config.yaml
dataset: "Sentinel-2 satellite tiles (TerraMesh)"
train_examples: 72500
image_size: 32
objective: "epsilon"
cond_dim: 192
channel_attention: "eca"
widths: [48, 96, 96]
scale_shift_norm: true
attention: true
upsampling: "pixel_shuffle"
momentum: 0.95
max_steps: 21400
batch_size: 256
lr_schedule: "cosine"
weight_decay: 0.002
Rows from block 12 of a small image diffusion model, named by matrix and row number. Rows with one number belong to one channel. Each number is 500 + 50 x the weight over its row's rms, rounded and kept within 0 to 999. All counts start at 0. Numbers have three digits each.
After each channel's rows are labels from the 100 images, of 14848 (inputs lightly noised), where the channel reaches its highest value: "responds to" is what is common among them. Only what is clearly more common there than usual is listed. The data: Sentinel-2 satellite tiles (TerraMesh). In brackets: how many of the 100, against the usual share in percent.
# convs0: first 3x3 conv (model.decb.0.2.convs.0.weight, 96x96x3x3, each kernel summed), inputs 0-95
# convs1: second 3x3 conv (model.decb.0.2.convs.1.weight, 96x96x3x3, transposed, each kernel summed), outputs 0-95

convs0.40:511482459464445505563534474469507527581448467443504484463472494593523469460454503466493527473535466512574504426534391506474516474582540513529482509452468550467487544542455445455466432502482515515538513398477601541486560469508530622463511501555534527282437448521482483432435557415470550538
convs1.40:541487533424574468630473543514445528506478468551524508573542534395568485525543552552493432497528485575427470559423620511512493524550423595494519513514482519600519544509507520463393505602480480515500460547512511526513463537502560499478559511424490484597530466486488545593562421556517580548
responds to: water (71 vs 40.4); built area (64 vs 37.5)

convs0.41:394485452507529549529439496485526421545602508384514481518501492511516469515442565558510530556461499519486600552497458483489487502546498479569407501465516544496501409397484449538563461569396466386572562444478575485491557498526510453517447515488536520484454462488490560403499461485478648463
convs1.41:480432572451467485508619411443483538590490539430537480471495505542522524464495549499556410550445459538496562521507469381526471572612483442514468469467570434527490465603436488503481515510499496604492595551473520436503515567474503487531529411483479566493525476501590574430441490598516471476
responds to: water (69 vs 40.4); main land cover: water (46 vs 11.2)

convs0.27:422464484552507377379470448523491447483591481561531434518550513521543461423487578471460493439483511524377523529591513534605485482541525593507471478605461477426516481444542431462581485496406536466483493571431477464493495487483467470454508460472523507509514503475462513466556535508471568368
convs1.27:481561523444441500615508551481521556613481492448539574529453562539465576564483518517580462536496510574613554551474491565496548505611454525519515559479575459575528472563480581583468537517519437582569585498543473444513579530539449526521488533522538527551550499519513484506494537571607492543
responds to: main land cover: crops (45 vs 20.2)

convs0.19:508515503455514466400475504415534524448576503512390491521493566490433524468403339516507539529495483469437423512567530460554466511441478505454445526417496497467529442512485536434454529533474517461616480545586420564514476521520418459458614492498510549491517514520415583535488566500495555569
convs1.19:489468524519469504506483453471480543512494449465463541533504530482560409570429403565424559470587416618508556527477530585455565504367520567453448548496558518480456571585542494557528471477549488552486529452492474458513548474511422559516452565476500540493475507531586427387562524592499489515
responds to: trees (89 vs 58.5); main land cover: trees (57 vs 19.5); clouds (50 vs 15.4)

convs0.48:459511455472494551485564470570557499412535522479454532459472511562484498505471366481531542514502550476499494507568427509499466518447564592482534509535426418449489431551527456515563539424514496421545531492467553447502566523503556312568383410478474469520502528484511490386546505493497503444
convs1.48:500470523476478504496581425455519442483430485502558535478505554438526479513514476519472537475444542441515544515524424506445467388542526556494502433462522492510449462612485372558522504534436519548485511481531569480436534427553452620428521566468530490302547553496500522436512502455509496580
responds to: snow or ice (42 vs 20.6)

convs0.95:468490506456486451442513412504527505530641517432552519541541525496479482535517552475505516532373508455502592448479508513576414491458443478484506507441415456435483486439496438582566533458557524562537526609568549459493555480436444499384479569499452530475492474486458427434443506473485383528
convs1.95:505519520431564474522473582469385570498485522571458468421519564518526494466558495533433524456630517382591468467601518507479520493513460570465450451566518574508485533505474502473464576560510511532476581433543545662454446425514521552517523464459605459526487514506483534516486472513492449493
responds to: snow or ice (42 vs 20.6)

convs0.32:561467563435557450554479532504428480537455471385473629501515551405415494450473492483466552440533526550472453403400466503480514474492410455511469480502595542449506497517644433502413481502597537499522466518491530571499567483544528461560536491533534583498573474516463470523554479533510509447
convs1.32:457567475504573561571505554526581473579530545487542502512596537543510557510549476527563558468543533504541542489592557450549479592521507479492537545566435487557568556531443546526460625494510486585548518530484560480615451584511497562483486465566513507510507526545609589513457550601518542531
responds to: water (69 vs 40.4)

convs0.36:525480528447552538503446462499423465494445507524389519521405562535477474483497485495463462480471399472459518503561398406618507436437473584423478455444473535501466491474598562485526598452447534439447474493475534440456527463469506407486470443531443480440553439480495563452435442514445517590
convs1.36:457600473478540528590500524547553471540537593439546463571537491464511617495490496526590510463570423559482518548472574533463474572584507471553477535494540528550511532465529501630521567534509487517550489520531552507569461509483612517507527520547536570472479591600521557516523567584582498429
responds to: snow or ice (46 vs 20.6)

convs0.90:570508515513458411522428525518450560478482510578479402542453499489441496471527418448521545468401515530561517492533509528467523513583450525491533503473497497576460550515435492512406546372571480474504420581384419569543531508504475487564546477550495520460482491509459448591537474417507378572
convs1.90:458527513556509571453571538489453410574570511426454618535545533505454475512524607465517424542532490556510472521458525485542400536522576496564502494433526567476467452485598453488543493588451513562461575446519592423532509521531473489467470460478488558462542469473575549468489431507512616411
responds to: bare ground (49 vs 24.4)

convs0.14:479489404480478439548475447481482404521461531510482594508524569538469505519463515534472510469477501388475378591499504590599492495531563517411522484462544456525453522569569528460424500585569597564544462510633534467484426507537565491481457399491455422514484534496531516522500535471500443470
convs1.14:460480551517460553446489525500504509505602435536408531506468614445489372563568484533346526483500436510550544440469477553548525506548510456434561457576479453537538493466472515525481497474473550531492382579484483537445548388569436587490511487447498512482555549590475551488477467526500531509
responds to: snow or ice (43 vs 20.6); main land cover: snow or ice (37 vs 14.6)

convs0.7:497497457587477506582538546555539578495377507491516455583500511464486493381454500485458473439573533444454513500538481489481613498499529563475573501428535527525465588437527414431383507519495474549470357412547561571522480472550519542462492539549566483566514446487494457556503453497483520495
convs1.7:567432522388488555524434526516552390583484536447546515544567452496484415525532444506380571455502460588505572453501521525541439535520503490497522483526404501525535559507517472497431534491520525519460450550523606405511544509484528466475550412559492496418552559512465521529429532618420480509
responds to: clouds (37 vs 15.4)

convs0.50:510499496406514422441457581406474388382585477540518506445527495580513503532541425540489498476517425483560533530503543549493460523567567502587458494511518591537451487608424563471411428467457428510498536471530504485492394511460576538524484508514466414512550528494423531493526412493481518472
convs1.50:458561530517536564524540435520541563545525521552495574548512520577501554491511579487577490544530535585541514531518580550543544511555549541529514519492576531570558531462538510561593444499571567546570551578530505500481604468582461587540553573508549524543508529584480538589503580422573558541
responds to: main land cover: snow or ice (34 vs 14.6)