config = dict(
    model='image diffusion model',
    dataset='Sentinel-2 satellite tiles (TerraMesh)',
    train_examples=72500,
    image_size=32,
    horizontal_flip=True,
    conditioning='none',
    arch='unet',
    objective='epsilon',
    cond_dim=192,
    norm='groupnorm',
    hidden_act='leaky_relu',
    weight_standardization=False,
    channel_attention='eca',
    widths=[48, 96, 96],
    blocks_per_level=3,
    scale_shift_norm=True,
    dropout=0.1,
    attention=True,
    upsampling='pixel_shuffle',
    init='small_normal',
    residual_init='scaled_by_depth',
    optimizer='normuon',
    muon_scale='original',
    learning_rate=0.032,
    momentum=0.95,
    nesterov=False,
    orthogonalizer='newton_schulz_5',
    adamw_lr_other_params=0.0027,
    max_steps=21400,
    batch_size=256,
    epochs=75.6,
    lr_schedule='cosine',
    final_lr_fraction=0.01,
    warmup_steps=4280,
    weight_decay=0.002,
    adamw_weight_decay_other_params=0.01,
)
Rows from block 5 of a small image diffusion model, named by matrix and row number. Rows with one number belong to one channel. Each number is 128 + 24 x the weight over its row's rms, rounded and kept within 0 to 255. All counts start at 0. After the name is the row's rms in percent of the matrix's.
After each channel's rows are labels from the 100 images, of 14848 (inputs lightly noised), where the channel reaches its highest value: "patch colour" is the nearest of a few named colours to the mean colour under the peak. Only what is clearly more common there than usual is listed. The data: Sentinel-2 satellite tiles (TerraMesh). In brackets: how many of the 100, against the usual share in percent.
# convs0: first 3x3 conv (model.enc.1.2.convs.0.weight, 96x96x3x3, each kernel summed), inputs 0-95
# convs1: second 3x3 conv (model.enc.1.2.convs.1.weight, 96x96x3x3, transposed, each kernel summed), outputs 0-95

convs0.7 103 [139 129 116 162 141 137 124 177 126 154  67 132 118 122 125 160 117 133 110 134 126 122 121 116  71 116 126 196  78  97  94  97 144  95 129  79 100 161  85 125 114 100 131 159 110 103 110 133 169 173 126  87 124 121 118 130 144 138 126 140 117 152  90 109 117 101  96 130 122 113 134 121 101  91 100 104 133 146 106 144 146 119 124 149 149 143 159 141 150 118 134 109 152 146  97 131]
convs1.7 116 [140 162 131  98 127 124 129 145 127 150 168 126 149 135 140 115 117 141 173 131 150 109 113 148 123 119 141 229 128 139  90 131  52 149 142 113 100 142 127 131 159 119 111  80 129 166 148 130  97  93 142  92 106 125 145 137 142 126 112 144 128 109 125 101  94 143 136 120 139 102 110 167 136 114 140 149 120 155 180 133  91 106 154 119 148 118 127  98 129 142 120 104 132  94 114 124]
patch colour: grey (70 vs 26.5)

convs0.68 087 [107 137 114 145 141 157 117 104 123 126 166 169 158 177 140 140 156 153 124 153 189 194 124 145 160 135 125 113 118 113 186  39 149 139 149 145 115 119 124 154 125 127 123 112 162 121 154 133  92 147 110 105 113 143  95 132 126 136 130 112 105 118 154 130  98 101 122  83 164 115 104 111 153 133 120 123 113 115 126 148 128 144 124 131 100 128 115 142 126 140 116 145 128 141 136 179]
convs1.68 099 [118 141 118 142  94 107 127 136 108 102 155 142  83 134 156 156 101 105 120 140  74 117 145 133 107 102 130 120 136 121  75 127  28 115 107 126 117 136  83 112 123 134 151 136 131 151 120 134 125 136 106 129 117 150 170 123 133 143 120 130 136 139 109 124 104 114 110 110 124 121 177 134 135 138 127 133 179 120  90 117 144 158 129 162 150 151 112  81 130 184 144 133 145 121  97 165]
patch colour: black (46 vs 17.6)

convs0.72 098 [131 114 120 147 172 143 111 131 141 126 128 134 153 162 114 106 126 102 123 110 155 140  67 121  92 135 110 123 117 104 102 142 134 186 142 136  92 123 118 120 110 131 127 137 116 111 148  57 107  97 132 128  87 179 117 106 114 123 112 150  97  75 175 153 136 129 123 130 133 154 122 104 124 123 119  77 124 127  80 133 115 106 192 138 124 123 120 127 125 161  92 104 137  98 118 124]
convs1.72 103 [135 103 121 154 128 148 132 128  78 133 119 138 131 121 126 127 120 115 155 102 159 104 137 126 144  72 132 122  95  96  61 119  65 130 137 152 140 168 126 131 131 105 111  77 149 121 130 139 152 190 133 202 129 102 139 132 161 115 133  94 132 156 107 132 111 141 128 111 106 146 120 130 131 127 127 113 123 106 159 162 118 132 103 127 137 138 146  79 147  94 156 159 141 142 115 111]
patch colour: grey (53 vs 26.5)

convs0.26 095 [133 131 160 113 154 114 152  92 143 138 136 107 109 127 142 138 130 132 110 129 108  95 111 179 128 121 108 118  96 140 107 143 144 138 115 120 127 134 158 174 101 136 121  84 142 129 134 148 158 149 123 137 161 122 142 152 127 127 168 147 159 121 213 100 130  71 114 119 116 171  66 121 118 130 131 117 127 181 141 117 110 135  73 111 142  83 138 122 135 117 109 132 127 162 138 153]
convs1.26 131 [169 142 166 161  94  83 102 160 162 121 127 155 144 100 157 138 158 129 138 135 147 103 136 129 149 159 139 159 128 154 149 138  97 115 140 149 139 134 131 121 159 122 116 134 121 139 165 114 159 127 119 105 104 117 139 176 131 160 155 142  98 148 111 108 141 177 159 148 129  87  95 140 172 154 136 130 135 127  86 155 149 129 192 121 137 167 152  73 145 131 141 145 120 146 132 122]
patch colour: grey (55 vs 26.5)

convs0.65 097 [125 113  99 119 110 140 137 114  48 110 142  69 126 146 149 136 150 131  76 168 138 179 134 111 129 129 119 148 136 163 169 103 126 135 131 138 135 136 136 151  98 117 125  85 144 101 110 115 147 149 124 148 140 136 117 169 165  99 157 127 129 130 143 110 133  91 107 180 168 124 137 148 104 123 113 114 123 145 110 123 143 104  61  98 138 104 149 155 133 120 148 135 127 117 135 165]
convs1.65 086 [139 136 150  87 101 128 136 156 144 147 151 141 116 119 104 138 154 134 140 133  97 110 103 127 157 128 160 140 151 132 163 128  12 128 118 148 157 143 131 119 131 134 133 170 139 138  93 104 109  97 105 109 100 148 187 120 145 131 157 136 108 113 132 129 112 136 116 131 130 124 130 101 128  98 109 165 113  97  89 126 178 159 105  95 134 123 127 116 123 155 119 133 121 130 102 169]
patch colour: black (46 vs 17.6)

convs0.60 089 [101 125  95 161 165 137 131 120 122 156  92 132 107 119 110 166 132 139 120 147 126 131 124  83 110 130 131 159 155 102 160 103 129  89 103 126 119 120 162 114 109 123 133 171 119 109 134 158 129 147 160 174 160 137 143 102 139 101  97 103 148 145 161  99 156 145 137 103 129 160 101 101 160 142  78 107 119 106 147 121 128 117  89 209 111 131 129 164 106 112 112 100 115 129 104 134]
convs1.60 091 [119 129 107 195 113 106 111  98  92 154 136 142 122 100 111 125 132 142 125 122 104 125 132 118 107 124 104 145 122 109 123 149  65 150 145 170 129 117 135 105 138 146 124 139 118 105 111 108  69 129 170 114 131  93 135 131 139  93 109 144 139  98 151 129 100 125 108 119 135 113  97  97 132 142 101  85 102 124 148 166 124  97 123  70  88 102 126 120 106 145 149 158 124  61 132 150]
patch colour: grey (59 vs 26.5)